From a checkpoint of a small multi-label audio tagger: layers 16, 39062 training examples.
Rows from block 9 of a small multi-label audio tagger, named by matrix and row number. Rows with one number belong to one neuron. Each number is 500 + 40 x the weight over its row's rms, rounded and kept within 0 to 999. All counts start at 0. Numbers have three digits each. After the name is the row's rms in percent of the matrix's.
After each neuron's rows are labels from the 100 clips, of 14976, where the neuron reaches its highest value: "strongest on" is what is common among them. Only what is clearly more common there than usual is listed. The data: synthesized solo parts of chorales (CocoChorales).
# fc1: first MLP up (model.blocks.9.ff1.fc1.weight, 512x128), inputs 0-63
# fc2: first MLP down (model.blocks.9.ff1.fc2.weight, 128x512, transposed), outputs 0-63

fc1.41 091:520490501483517495457454523484545529420490508500532496552501533555537534419449435549431520537466455464521521556523536507528519499472487485470561545523470562496468541538462521461446503608495557
fc2.41 089:486486490488493495503410496424486487480493479434448484422518441525485453535546494525491473471596453502465537452467476442534462523460446497547449469541563564529491428540463529503576516436448504
strongest on: note G#3; bassoon; note A#3; instrument: tuba

fc1.162 099:461547426543492458457479460569524414507482508566548503532483541431529501470457559541435501523454474429484560459518483449494543544454583478478490536470555500467529479509479521457584541458501474
fc2.162 096:457517442467516478514516492561498521579444447578550474508568534476493501516453467505502510472475471541465507484468469509509532423488551535472442491524492546461522422507533512519496496466489495
strongest on: note D#4; note D4; tuba; instrument: trombone

fc1.344 110:442474532389479604507559445516459491545451564503484484530448462406498413485481450488566491478499467485504514484462477475548527464542499504499478531436460450539515580437418561497510494576484518
fc2.344 106:602489524573482464531500512576489490424461460462588550498490496558530517400516555465477516470513494493525484455456538500464514567508547535499540541569512476494492426435524464486537528541569513
strongest on: note A4; viola; flute; note A5

fc1.57 100:562586478494538499561484501503412510517514501457474525527485513461496520498501492489489427441566555453527444464545590550457451509553599538531561437451508466537585428433516482510548510512514495
fc2.57 096:447448473444446444506559432515546442525501517552505478485543450428537474477535529483528553515464537521481534548509412466502600520496467417566513503464440521423463526474443501532476452476493504
strongest on: note D#5; oboe; note A3; instrument: tuba

fc1.138 098:467449499545460559529485442459539437472485528536490527489533438432441491515570491459485500545547452499474504433475536498524431526477498488500495495503496457514491527534524480521528545512562491
fc2.138 116:465532512457508509484512496518470516500559469488510429486511506457496508539497471533517489472459523492561482501475385474477502468516542549444474517445497552478518558476459605521496484541435554
strongest on: horn; note D4; note D#4; note E4

fc1.19 079:418479507546545513506544524463499564472534474516424512561546532570414578447566496470429532462440451551467544520546507486566504453556536511500480566489456495520563512560530429504412506537578541
fc2.19 083:485509480489500452447512424516542505452520524488467549456549478571495473582495549496576514521455529501480497502551403503491493524581557507500466536562535570515501528504512511473421464483500474
strongest on: note D4; cello; note C#4; note B3

fc1.282 099:506494480562469453487469493521469457551510482528512492451542477510505509498515528548489558448567512531452477510496535525492555459467482498457483480458543544522517398490437515460528505485526531
fc2.282 104:529447448464515531484469589436469541445509477561502514483477475462531475508568442524492475468407449438456453542438454443505387511452534423480532460452517491495495488509470486494464498530499451
strongest on: viola; note D#4; note F4

fc1.425 092:445469522458432529518465473483448492471582527527512452485474590503555516444467513455455555460500457454485552484456515426485520461506470426428545503450530482462473452431482539498491520479468507
fc2.425 091:553514527600524487414538590483485523465522433470557531507517542450442461506518410537500450518530478492538483571460482540588524465472511463498549489490469454550569496512500505467559447564535421
strongest on: viola; note F4; note D#4

fc1.243 088:531506548554505419583456459481478533480518467444475466545522486506467451503608474461500476511490557479585543517540542448475503558539436451522520477451471501480553505517473450557551499576463448
fc2.243 088:449515516422528524462490515513486444464491504503462456438521502479575516481473590446482414448541530496480575493521475554585599490506551574494446550474520497522494457470505502488457473483492563
strongest on: note D#5; flute; note C5; note D5

fc1.215 094:394563539528428495443497510481422524506523470550467520488508508544555557489492572478485560522529460500437549489469448517546470407465523499514438523443552496495521472433468482490454460547501565
fc2.215 088:530516527528548553502522507426576519547521568545554494561497511495434514541568537515609538498451445457570490526518529539514491464455482415506513543495439468525457439496515513519499573438491484
strongest on: note F#4; clarinet; note G#4

fc1.440 094:522480465497463489542456524490575425556537466473520541460466525468474470495420505598483454475598495549528577492470550466534563469534548483545449487462524434512488502558500503455462609534437516
fc2.440 100:474472534448505553478545475485507538527508412443458506464496483505527466476602520494488478453464507465503521488485566554554471553508491479551468518467498510537503458446545455510550485501558406
strongest on: note G#3; cello; note G5; note C#4

fc1.366 101:473444540463438555513451495557462550498437481512564479442530458442526465530448493502475518525465398561430553508506521517456577465514508413510465578501437517536497472490524521497485510540465517
fc2.366 100:554444521469481513575494498471545507515534489497557533534474521497465558472519525463450525553497514502429511456580564547502443569576444486495481466451534409520616554504474518479516478503488460
strongest on: note G3; tuba; note A3; note F3

fc1.45 096:492553516425479533484472443500540485438471559424464476436493434500428561463505474490543500530482533580516549539490485479463490521466467463458588490431528552554503470553466511502492462525516538
fc2.45 095:506493470491431490482402512517554472503422454513544502488466539498509520553544512495491577464479444524439431495461486523511487400544469427468454532487499503529469515509484526526541546576522487
strongest on: note E4; clarinet; note A4; note F#4

fc1.417 110:477519444497468487519452550526515481443504467466474543490505419500536569556532509529473404470550577556452492453535517507484435478517528440567494524485545509548523501477519457502523472586528501
fc2.417 115:535484434476480505490478489530501455566518521512580482486537546483510518501493520513586501544452464478460506543490488544486487471568458423443482540466500491481496515574516497502497508523483502
strongest on: note G5; note F5; trumpet; note G#5

fc1.184 132:492480438615418442511497437547520445511478478543498439443494503499554503463526500481593536403470521534486521560496458464501547532540509492427504498519513510513484488475564438477522476564537561
fc2.184 142:514573505526512534492473445491502522529449425452486486529458510484479465490523426464522478482513501481431480504479469518516561471477521507543533430438448475520511479502518464547575521543531578
strongest on: note D3; tuba; note A3; note G3

fc1.491 099:552501407586534437412518508523483562462500564458487517501476480499475521454494467482507571522489515538524549516555548505547551580561562483459480491479516515489483448467570497468540567469477487
fc2.491 090:514448528489472593484403504506496471462510482504494464511495532531606495532490479489487481553554455494496504466451455480513508482418512521514479518549529518525579531551411491466389450517514556
strongest on: note D4; viola; note E4

fc1.469 095:467506512547472528513439482493452487483520502499478484487474582493494402448482454509505467473490504512440486532512558450511486499573467576418511524520429457457477458461537497545440541509464477
fc2.469 089:571551513449513472566567465495520476488533490466492526539545431510473514488479545414521454461444451470533493487566529477535488460488510475472463484426477490472508506478504527463536460470550441
strongest on: note A#3; note F3; double bass

fc1.36 098:499546554444522547528493501487534461475476530476536524477505568464428497520524488440407546429516504583434492424458480522540470561483550490448478455436462513495439524484553457481544502454532452
fc2.36 109:509503538509574483412554500515520471565564456479554501516552495510483486540521462566480482541469441476579520528497514552478416516495476491515493506646468499494501512468485505474410550558403428
strongest on: cello; note B3; note A#3; note A3

fc1.464 116:524463519510515537545418533498538537442496398446515554482497439522542502511435566490521518453515508498419483564486539443498432482536473475504476502492539507483443496443463452492503513552493518
fc2.464 130:473503460519503442515573474498452464586442519561579520526493562495501562476529426492501509542530464512542486495544544512522543479547585474480497448474490544526543472496509516528491523506594507
strongest on: cello; note D3; note A3; note E3

fc1.355 117:461573491500454542488471484458530496488507479478434475466457491564535457428504518506513489478496374511399479465544514486478534521529510491466486498465551581548487412475481477520505423481538570
fc2.355 126:570499523463541474477481527512496506517500543494500584502433521507474500577550505531467491478475497502557463512423476514554485462435509440498472580494511432473530559507519516485484537520460503
strongest on: note F#4; viola; note G#4; note E4

fc1.24 111:541451491526497477472489594415545549496446514507478518535509484547481559483456587545420506506504479472519522518458561530433442531480448554612483560473530512458492506562606560587483561441476452
fc2.24 110:555546452539457519512499521546481476488500387547496486501455500476543487466518485517486464436441500500512474556527513448544463560488483445527548556476515562539483438512467492484489460478570481
strongest on: note E3; tuba; note B3; note A3

fc1.283 111:594467532554492552490510454551478505492504506485464538543470557544493458427452547587507515506498489475557472506483574518428428557531445484532502520419452520562533498492573510506412483594502437
fc2.283 105:459533527464552494432561608553500431537565480521537562549516541528520481536522541492491465557475488490502522498570477541544516491525514560479428507617449498487466556581457519523437507525513527
strongest on: note A3; tuba; note B3; note G3

fc1.296 107:440535531565536498545536456499488456458559504485531528480465469514482538476462446460549481532518582465508518476438460532497501527570443520497558482479495465453477542444576473503475433490457545
fc2.296 094:467539418479450481535476442511516415533459473470500535528537496501556521478556505525493452450403523498507506533493549504499456472555434493534533518535495551499518522540455552460489465424515426
strongest on: note A#3; tuba; note A3; note C4

fc1.83 086:418564497531470432550555492459561490505556504498445518507505469505471530495518528514516486540443505471551469519510498500432472536590482496476515451494549483429571557534479481510484503475421548
fc2.83 086:470492507412510519526493522489482549485513442514464496570507534527541496452472505551551460459456454487455464472500495537497555400485525574478523497491524572506504455513512499443483493461466459
strongest on: note A#2; note A#3; cello; note A3

fc1.271 104:509573516531519475493514498480489516520505504508510497500443520469560494523477501566441496489540517549486488543560447526403413440530525533404460428456469517385482501509543552500438516524472476
fc2.271 103:456521507475457464508516476518496506628472539543554445515463478493557529566491515518548500430514473483469514557515476514504503422422501552448484491535553505512517509545533450502509525480467389
strongest on: cello; note D#3; note G#3; note C#3

fc1.414 095:488471548485518549544524495437484467479497484515546462546546535461543512520513562545501435528460427397466504502496526505454563515499510483480490484483470518541592515487535520453481537511440570
fc2.414 102:489472524488549518511515490469431479470473475526517477524422573493485570443521533458467493499459475486562459482488413540466469444562467519543445453469492542584548494520500482466570475482497449
strongest on: note D#4; trombone; note F4; note D4

fc1.128 115:476474455555473488528452566563523417548479527495473495496461483495451465493539486546495591459443577430488432534456441516486491456562484491533565506509444540471475527409496615570478525463521464
fc2.128 108:425530490544520611490500412474591466530497453474488531502498453529466565495426508492495572529556514488511458530537539437429503491508423474525536510482585545508455520446445623490524492534480498
strongest on: note E4; note D4; cello; trombone

fc1.454 107:487533516547503508540533482501482447496494436423473507456445503506443487488448559522466536511587516483498430537427566588595491524507539516498471460513506430536481508452534505534412509560419539
fc2.454 102:527491485443501490459505472583485582526524434562520477539483474494490447467523448507530461545478571563507589478507473483435491488500457484447565506502484453441495475468489491480525461495636467
strongest on: horn; note A4; note B4

fc1.380 082:533491478537462496564428459463489509482530519493461458443454501529484513488529466518479495526531453505525539459538561465521475568506539543474453515449398436527475500465481479445472465481583487
fc2.380 083:464500575536554560465513560558505525540603447533480529520533525477530522476492524531437497446473553477460415533515505601523489499542519391527493541446488462537536506485429538490526551461456496
strongest on: cello; note C4; note D4; note A#3

fc1.478 087:534456451589540412454480436493532493555548493490510521497504487436412467577510503516517482502433460534447552499454534484501512478477583512490525477460501460418494429523469465456514528500500573
fc2.478 089:467570427429493519451545537499474522485478466472459522487491492574450430463414517411495513516454499493484554492485508516460532502460464585513459536559503444484527561501567460489534488479501417
strongest on: note D4; saxophone; clarinet; note E4

fc1.374 098:456536485555509474527473484486547489474525491464434513554511456541420440508542489438510482555478500510610581483519508506469469474515534476486453436411433468452566502521546423444470507459512520
fc2.374 099:467477534496498500500509504516514552453481575541446503438493491515485505501459554518487458530454545485377467516501428578445509528489536517488543570519535549436492443496491549432486488470490466
strongest on: note D4; viola; note E4; note D#4

fc1.474 095:515538547502504517583467468576535536516460466482481491475529492506580469541519493453461544510523555462531560513461490477561520541499517447460490448402467563459544444460519568546532469522516534
fc2.474 093:449491518462518476511533509465521521471511516553494516479483542503533542484501530554464486528501475481474478542465547438505436537467511521514542502534476538549469512564567432460505520433434468
strongest on: note G#3; cello; note A#3; note F#3

fc1.246 101:523476469548419532523549536467529607522496542531499502478441533505547477532474519464504504452455533512487562455475557507571499512559530501548470536436530568543444413523559512475561552451461464
fc2.246 095:533414524464534472472465533456542535493481480515485513540476414481512521473483489488476473507510520485559511519533552526459473510548488492500471462452507505479488447504433477519475456514512432
strongest on: note C4; clarinet; note B3

fc1.408 102:488478444481473422525442489488526540496601454564553490471484470471507459498485574484514459511460563567491524483523545482482476505567514510506519448429500523563473546482506552445448484515551588
fc2.408 096:561495537527531498528529509487523523438492445574571447544533519541518504481494477486467462442475512426484440566529500541415554527457520490527488527489560532530500524553528535544592409579526466
strongest on: horn; note G#4; note F#4; note C#5

fc1.174 104:458507466535406463492520486460513599533506530518509478459441529433418561500523496482429463522477500429497534489443512484447480477496591491438536433468478480456504519539480559532570564480524547
fc2.174 111:530556501491476542477501499548561473492474501491466554474494514433484429487486475529498530480472538580522481423541513544509596543537570484494538482516496520447510488539487610507484423499604494
strongest on: note D#4; clarinet; note D4

fc1.437 100:462418451527464432482483461549547511449544504579481488516466523494484408476510413514480427495473521451507520458512451471498516494539551455519492461507429512499448508493475559493529554509529433
fc2.437 099:461537509478444525500446460455568498469454411470464486504551471516496509510518486544499533530519526509445508469510576571473527536505502418459502470441489495486529404509486571485595427456515524
strongest on: note D#4; note C#4; trombone

fc1.331 096:514518556537505498430497468533545432523461492500403431545514464496465379487497483531479474472498516524463503515414588485451547524497440507566550481514569532469476522452534515542464512515497537
fc2.331 086:521487496510535491539482524517469479456422499480463588553495538496577544478482500441529493547488468459487478526561482465498398493533486495496451574472481543560507537484468523416516501543513488
strongest on: note A#3; cello; tuba; note A3

fc1.509 097:540509499474417524502477444423531548504479442514490435586467533548510472561445460454459531440553558476515499509558472541515526542500512519552512498445562456534575561509549470464475580480494545
fc2.509 095:533470409603509455499478503458484449536491505470498470498487480518547474459521414481526523558582464495472523523557486586524480508495525455436460410492397517480488553513473444529505497444494515
strongest on: note F#5; flute; note E5; note F5

fc1.504 094:422458513524460483441553420567457482450416467554476521524429548492428522480450506458413512442485426454542475468550516535502499463494564508477507419451529501512494496460525484543534526543510469
fc2.504 086:447563540460461449484472449529439469520533486527569501503587537480531483508480480552496479487530498494512553516522485488541522526459502549483460523469426473543552446460456487443485487434484519
strongest on: note D#4; clarinet; note F4

fc1.316 089:527524564518495513507529469582590533558552515437504540528517557578560468495473525468448531553565516560430527453485488478546549432505431515593544533509481542537444530494517459491442499563513485
fc2.316 088:538483479471471440506452477486455517459495483548464508434464561508523475559543476508486538489410486469501591541456502474483487540545515444532484572450448499531474497471469442498509517538536484
strongest on: note G#3; tuba; note A#3; note F#3

fc1.486 093:526469558544463507512517462563580495501454458518499507580423487504511452450519516471471422467471508557523478559508495505473506428491567467441493531555506559498479526519425483496459515542516529
fc2.486 090:446543445474510503554491483512502454507396516545493513484500468422463489492580478478544507490458498525461531550543475516443481442524483473512462538442470438576475487476519499443521429539476536
strongest on: note A4; note B4; oboe; viola

fc1.12 093:476527542508474485524445549526492455511490506457501498490518543469514481451504553494576453524480542489552463513565439500418485473457548515526530485508440500488496531542522497510469442554508473
fc2.12 108:469497492500495539577552465547433497520513462477589446471492506482485487542489520488513553418512502517553434490424580441485491477538454591412508469516467562532448473404518441485486500490484476
strongest on: note D#5; instrument: violin; note C#5; oboe

fc1.326 111:476447473471466530488497503429463459560496502565612520505553511441497487459486539500507524513559545464576457504476455519557566458476524474505519492517532471451497507454524523565504515564500459
fc2.326 108:550500477520526521473451462501426473517527492409413484514520545519531527509468472485584472473445525496494471456476510497457464549538522491542499502467487538537468443580427428468477467471510542
strongest on: note A4; oboe; horn; note A#4

fc1.422 100:507488513507461492484525514450578548512535490446502498514549587430443487554465472463436528478452570634514482499547506572521513523500529469472458452523474519456524480517464496481529424554500447
fc2.422 102:440539495498532498537489528498486461486499572577491496440474511497531476444494540438589472489530500416504561500457491471448460534597478525506489521529506521463477542446523428480421558406583455
strongest on: note D4; trombone; note E4; note C4

fc1.346 093:505532533482508506435518481552538457488415444460544516523517469465496479465552432494547516585485441592557559472525545524488467456532508501531448487439577538479487462506560568505533513422506498
fc2.346 091:496431499542539464548511468536512505509539532528499564548580481503482493484535524495472496488503534445398548490493521447432540558521498525597529497533499559478512481487519439498546502492481527
strongest on: note G4; note A4; viola; note F#4

fc1.186 101:556545472538554463464435445511529447526545497499466468520504481441512481486522507595531474474472555437479611458414528517469508435496525470498439521438457489422496507505538507532484531533555465
fc2.186 094:436509525485484466488513506494553481535494418493537522428516481564540590446516477422475450448529548527420542490570484490478552508576455544536547466496505538566493545464513454514478511500417502
strongest on: note D3; note A3; tuba; note G3

fc1.497 071:482534457515505526567488573501421484503489497457415590535540522466507524485461475570522538472453461458480544477457565495465481512513507458479554458502518532441503464502567468535477521475518454
fc2.497 071:411427517453480504471525468507516449487470490499468427515498506490454487468448509494443483525465475476430507453446445420471458510549483508510493535462544533503539515453467562399483508538432554
strongest on: note G5; flute; note F5; note A5

fc1.52 083:520557440549469593524523492540546457451477495468429486493514529516539535503508478482523565478532591477497515420477493588497575571449488505502461501514554475554541491491503486588515439522521504
fc2.52 080:468486497449477540621487472444461507515566416516579508463482528492429508535485515508490485484494473541522550509502493428492463459574539478553562497515441505525467525525464522523505510477467546
strongest on: note D4; trombone; note E4; note C#4

fc1.459 098:521516475543468469443425499498526484444482498455494525428469535439572475546534530485503544501494486438572520478572574498483515456456500565553525500472524552462518511516485602504460592492486502
fc2.459 095:451520492466500534495459560497549497479514538551530481484486486439513551557469484478470578472616449499519488525416451413518466519487449483527583533516489527438529458473458507433462420546506481
strongest on: viola; note E4; note F#4; note D4

fc1.404 106:583521521518439498581574517544518492504486454502584541430500513491514487522455546580554556485522503464484488504574515495484488549582440489443480501431568466564456517454571441510513486541495525
fc2.404 107:422451450441525499421475543482468527499509462499453442566457482519508438560523478468419463493529487530538500486481495527475485528415586511466575512608447439532497454527496507430489527491545505
strongest on: note G3; tuba; note A4; horn

fc1.378 094:492411453451416544507452428494506537455530494493476500486552526511598569522460482445542535511507463549537479521569482504496529514563499434520481417512564447474470426539472534448510497585530495
fc2.378 104:458503499557553558470477510454506477532496497518506406443485432510548552438453468472460499441447505465496385475416520502459452494486474478477533536493510575520507503519505502546520464452474534
strongest on: note C4; bassoon; note D5; oboe

fc1.385 097:510533440559493434496446530485453506591488524528519510553518515488460524501503474541495505495443542561537481497460419503514542474567419431541565555538461583505475556539558401456479462529607517
fc2.385 095:508518533489517537518506494530479438456475490529449478502500542551473491509521487541547435500535519580529503454530588475494461567440513496503535435593556496487495503506475493530455511507430489
strongest on: note A3; bassoon; note A#3; note G3

fc1.492 112:510447490527433511511472505465452462573560435531498455482448540465549475508500494528481453523550505535509484469443527561523554522548517419397463488475517463474443442483430528457519524540528543
fc2.492 111:464554419507569515504543480557482427494477463488463491514473462502495449416538408487487454453530548481547470578542461513503521558445522497515504508458517481574570514459487446404462484526554534
strongest on: note A4; clarinet; note G4; oboe

fc1.133 120:459440525518545525456524491542523486501568541424465478555519463465467445467513488451581514516409532515479558476471564508418494577544406500541488559547500478484571527519527475444531577522514513
fc2.133 116:592508475428535542458486465503507525499468470474544515507507481551456538518461481485470458462470454586498539469518519515514500505572481555479525526532525512476485540515492504517474477466493447
strongest on: note G4; note A4; oboe; note F4

fc1.21 097:549513418517485531537480480460543495488514469416554546534445570486461575514463496463548556479583513478464458507515515531437546527507428477430496479496450552496437483492536535530507481588561535
fc2.21 100:500442520538458499472492512558487507496517493491545469462528516571490512465482464480503502518531548515602670516503441496551478486486498483562530509552536482508450452411538511538452519567473522
strongest on: horn; note A#4; note B4; note C5

fc1.301 101:457478426481534523519451540540476504453531511560481543460410511486525477544525535591516514506558448522495519514571510489476444507451459512546489494480543512433507462475560541488492551508492506
fc2.301 115:494516534499483533482461434475567433545476489451519457560540444550530519485502577529489509481490525512373535499559430564435572548497567515495524504529489529543487543546434533468507476542493523
strongest on: note C4; note F3; bassoon; note B3

fc1.337 110:585509531521424524427546476485474509472467555498551469521464529447551503519513439466494575496490545532490513510436481520459536480523458478485546454454533561435420469527553522468457486481508589
fc2.337 101:522516528552476412452448489475529430497455491462557444460513478473531555492536457472541471490497496468483501498513497535537529523446424507553517523528577523496456406561500533519557504453441503
strongest on: note D3; note A3; bassoon; note G3

fc1.252 104:539514540524427445551476570538530532523511544504552532583523533486517523532560479542462522546479493513468454476482519462435542517516394493470505526516526480472439517522515521453508539559490417
fc2.252 115:506604465462479538507501480512524490496506561473499435464476492472460479554454578530557496493473516623528586497514509551543525433450527582552501464500523497516524515612501544510496502465551505
strongest on: note G5; flute; note A5; note F5

fc1.98 085:499489486595470460459416528561440578495484539496449436507537424515464556514458546494553493514501512529526562477567439511486493469461545495478517445518482553527445417506529489506492466477465491
fc2.98 096:507497503467569466513498522555539409523495488481501459479527531597458421477529474506466525535525468506531465532491517524557458561525514574530484520537542503500522523478527485501450533554463482
strongest on: note D#5; note F5; violin; note F#5

fc1.119 110:441544491520474516550507494522519547554460493446479525523454502436507433480465482508470417519513478528482485524513539565554530508458481481373428559583499475418498530428467538482472512538500518
fc2.119 106:586557532495528487537552526535498511514417528475497528398472513518541480510545476516557502536442475547458490463539471432445450465535541525501443471562491412550508526497429462501507474478505479
strongest on: note A4; viola; note G4; note G#4

fc1.120 105:567508537515508465541503515484567550530467505501497502506512533479460497533441451490470520596518503490583549464544486545504546589516525491490503519488526487440473425449534469495493478582524448
fc2.120 104:597531448507479567473454489508538517435500474440499486495498455482529535454501493472544453514530574543507493516474493465581428497514457544572484497461522527466489479528495529534457493430445505
strongest on: note E3; bassoon; note A3; note B3

fc1.108 104:460563480500409454451490477491525564532552461503555469545538577486466537416545497468537462472473539503547511578452479506511466544430414447525405429512430518507402509531553542512512502432536480
fc2.108 090:529581477536499527546465479448498514491489525573493492469434522502499558590484496526544429450518449498433525485465495526568479456480526519518455563469499522444571611496490495519514536573531499
strongest on: note D3; tuba; note A3; note G3

fc1.3 089:531457515439451556442513527480489530514499520498531448470484554451525488483556445438530441479455527481469527491547445511518525517516552485441474484531560551516488607495530515509524466570526570
fc2.3 086:582595466556509468550462469514523462460460543510577521546427453560510526509507424533487502468517469538507488471457492506540477516458399546455483512487556540531521452477540506461488567479447502
strongest on: note D3; bassoon; note A3; note G3

fc1.157 086:517525415475474481448512530473510515510548493523503429497556499525539484450504496451493494507507555444458493459532442504463528514489480500442412485463562514438553551529450374460488540480471570
fc2.157 080:541528512469479467488519528418513553482400508496463518503447437510480448526471442514516529518517519603517496516483479583542536519474530457480472521488502429477509512570525488453544512559437535
strongest on: note F#5; trumpet; note E5; instrument: oboe

fc1.458 097:467520492506426497590472476497526478522457486491475488467524460460509457507494532525500456524454472525467564521512548477581519490498526522545585433518446509490537446419538491476488445490504555
fc2.458 088:493513517507445493463494505559500518517485450530493544499576552567490470472510489458545492545493526500466441487507478495442512539472489464489458533449496487487423527516557514593452606515503441
strongest on: note D#5; flute; note F5; note G#5

fc1.277 115:505579447578464474511472478496468539468552545464463457500485597451482533561491446512465561458460488538477534526515573510504436519521560503534459459515464496451450506452520525435528525529537462
fc2.277 117:458475438589492550447454550461497458465516549521457418450489558475532498526570490473499576435475509514547509504497516506522516566543490491501526465514554528520487528536450535458486493498450485
strongest on: viola; note E4; note D4

fc1.505 093:474470509566416464497508536493468544541527559517515525471516508466467483573538477554500512477483476475527457507485491519529461541458542542490428505445495500457490465460493473505540502453558500
fc2.505 094:476504508582441471519536449538511520475520500531490464523477465465510455449543541530499493572463482510512448489475539469456519431453453450418594477529478581539541447529571579564524527499466454
strongest on: note G5; violin; trumpet; note F#5

fc1.144 125:536517499551532529485513480433471556458468465493374552458422514552433452538517511494546476516513438577494525498446506488529588551438468515512480542477460451485517538485439416564566458472473507
fc2.144 117:501497509495540467464526480448497481527586530481510490527509548456457472492492557494475560472489498552507561506479507485454440453459527502515479495455497540483457433468535415580419433536398509
strongest on: note F#4; note B4; viola; note G#4

fc1.415 118:524458529528576420513474506473499492487509558416511510543572466543535507438423487441499505441474518575448588452490509567500473566521534462544411537477450511487559487506516420497493550526493516
fc2.415 123:432476496469534576486458494532521462413552463466449521527521525562532509516494517499478524445508587485493581549541421532491485414510502535520552567510508577472533571447493564489454502560571507
strongest on: note D4; note C4; note D#4; bassoon

fc1.9 100:536545553471488510457449498490464514537540473501451558425501594503497516549533514535449484518467491481477562552513540578482465483497510470410482512492505442500504526472464431585546518458492529
fc2.9 102:558496500527506520491591496510512550523485507524515475512429445514573503484491603506515480558418447594470516457505495477468529443500550493539483515484529470466505443510580515472493498535502474
strongest on: note F#4; note E4; clarinet; note D4

fc1.64 120:556492433506457528462436479447470487498495492487428494459530464468504504471499446513540461541558528564437583473470509528585546482510423524524461457496472455467460477466540475526490496527474556
fc2.64 117:579464575416516504563526514536516498574480481477476586562544557498505542510486530479461607568451457470492498464449537460481545494488476554540519478514506511544518515400496518545473530516410527
strongest on: note F#4; bassoon; saxophone

fc1.257 100:458536563553461515545445499562525455520517499519492460550468431475457491497499517550511476507464492545502509468511472571472482485536483546505493516506512520507539463461495578520507593458501552
fc2.257 099:491505487547536485537482512493462520467615436554465479544564553500470522573533508463488519462510528525481490525454491507407517491423516502498533559416479560410485481420493488457537466406465532
strongest on: note C4; note D4; note A#3; tuba

fc1.30 106:459513493523467483488516468404504460494437477500529479505544578529467442498475497524495398411467532509554480474508465482510577562432522498477490531456486506449542499490579541487543510464598507
fc2.30 099:541564509472485504450514509481481447466562518573507482521555566460476551493543460460502560544489498492503585527461467538510535422508543513498463505488463471469528476556526523484520504513515461
strongest on: note D#4; clarinet; note E4; note F4

fc1.134 090:555473521477418480506472453501533477515467488464540425488407553410459521523513498516562470489534580499530558517505445453443502503456500577488457515473471500514476523489515521465513550553542572
fc2.134 086:447504453503415473474547472522532516511432466545510505472467504419511517479549400454532456467471488490485511476414484497544537448530446491553543461481507488467461593557536488560546515425509509
strongest on: note D3; note A3; tuba; bassoon

fc1.418 100:627510499526453464518475554431548552524488462432417435456440514527497489496469529520522525470505496433563485504491509502486540514497527444449443488460588488509508533580464433564495563485486520
fc2.418 094:514454555489521550417476413414539484529474481407490534563480469473532541422555526449447459533535482518477547521549507528495499549472468518527525500501554503462433495485531472503486446419596482
strongest on: note F#5; violin; note E5; note D#5

fc1.446 104:476438597519460478572411428483507520524533507455433510474530579489456504525479547524525472486445523553561482457504508515454443502580531543507492406522430506446529502476547462509472473580499443
fc2.446 115:491517549431520447544512519454505494466535511512446495490477530503455544487550547532489437432473513460504465491552513558535559519531582509561515463490593516436492495507509459505512426522399523
strongest on: note D#5; note C#5; oboe; instrument: trumpet

fc1.406 113:501466523511456466445492452508552474470548516532410534456532503522491441481537530473496562515491460480527586502538570482504468445422460446513453514489472437472435489496481487463545556491470517
fc2.406 115:547456475470421500479513470509477520497528548418537505497453412473557513527483490548439530520498523566509551432557492495515537540585487491579521534521573438537549544478491553491512507546493494
strongest on: note G#3; bassoon; note A#3; note A3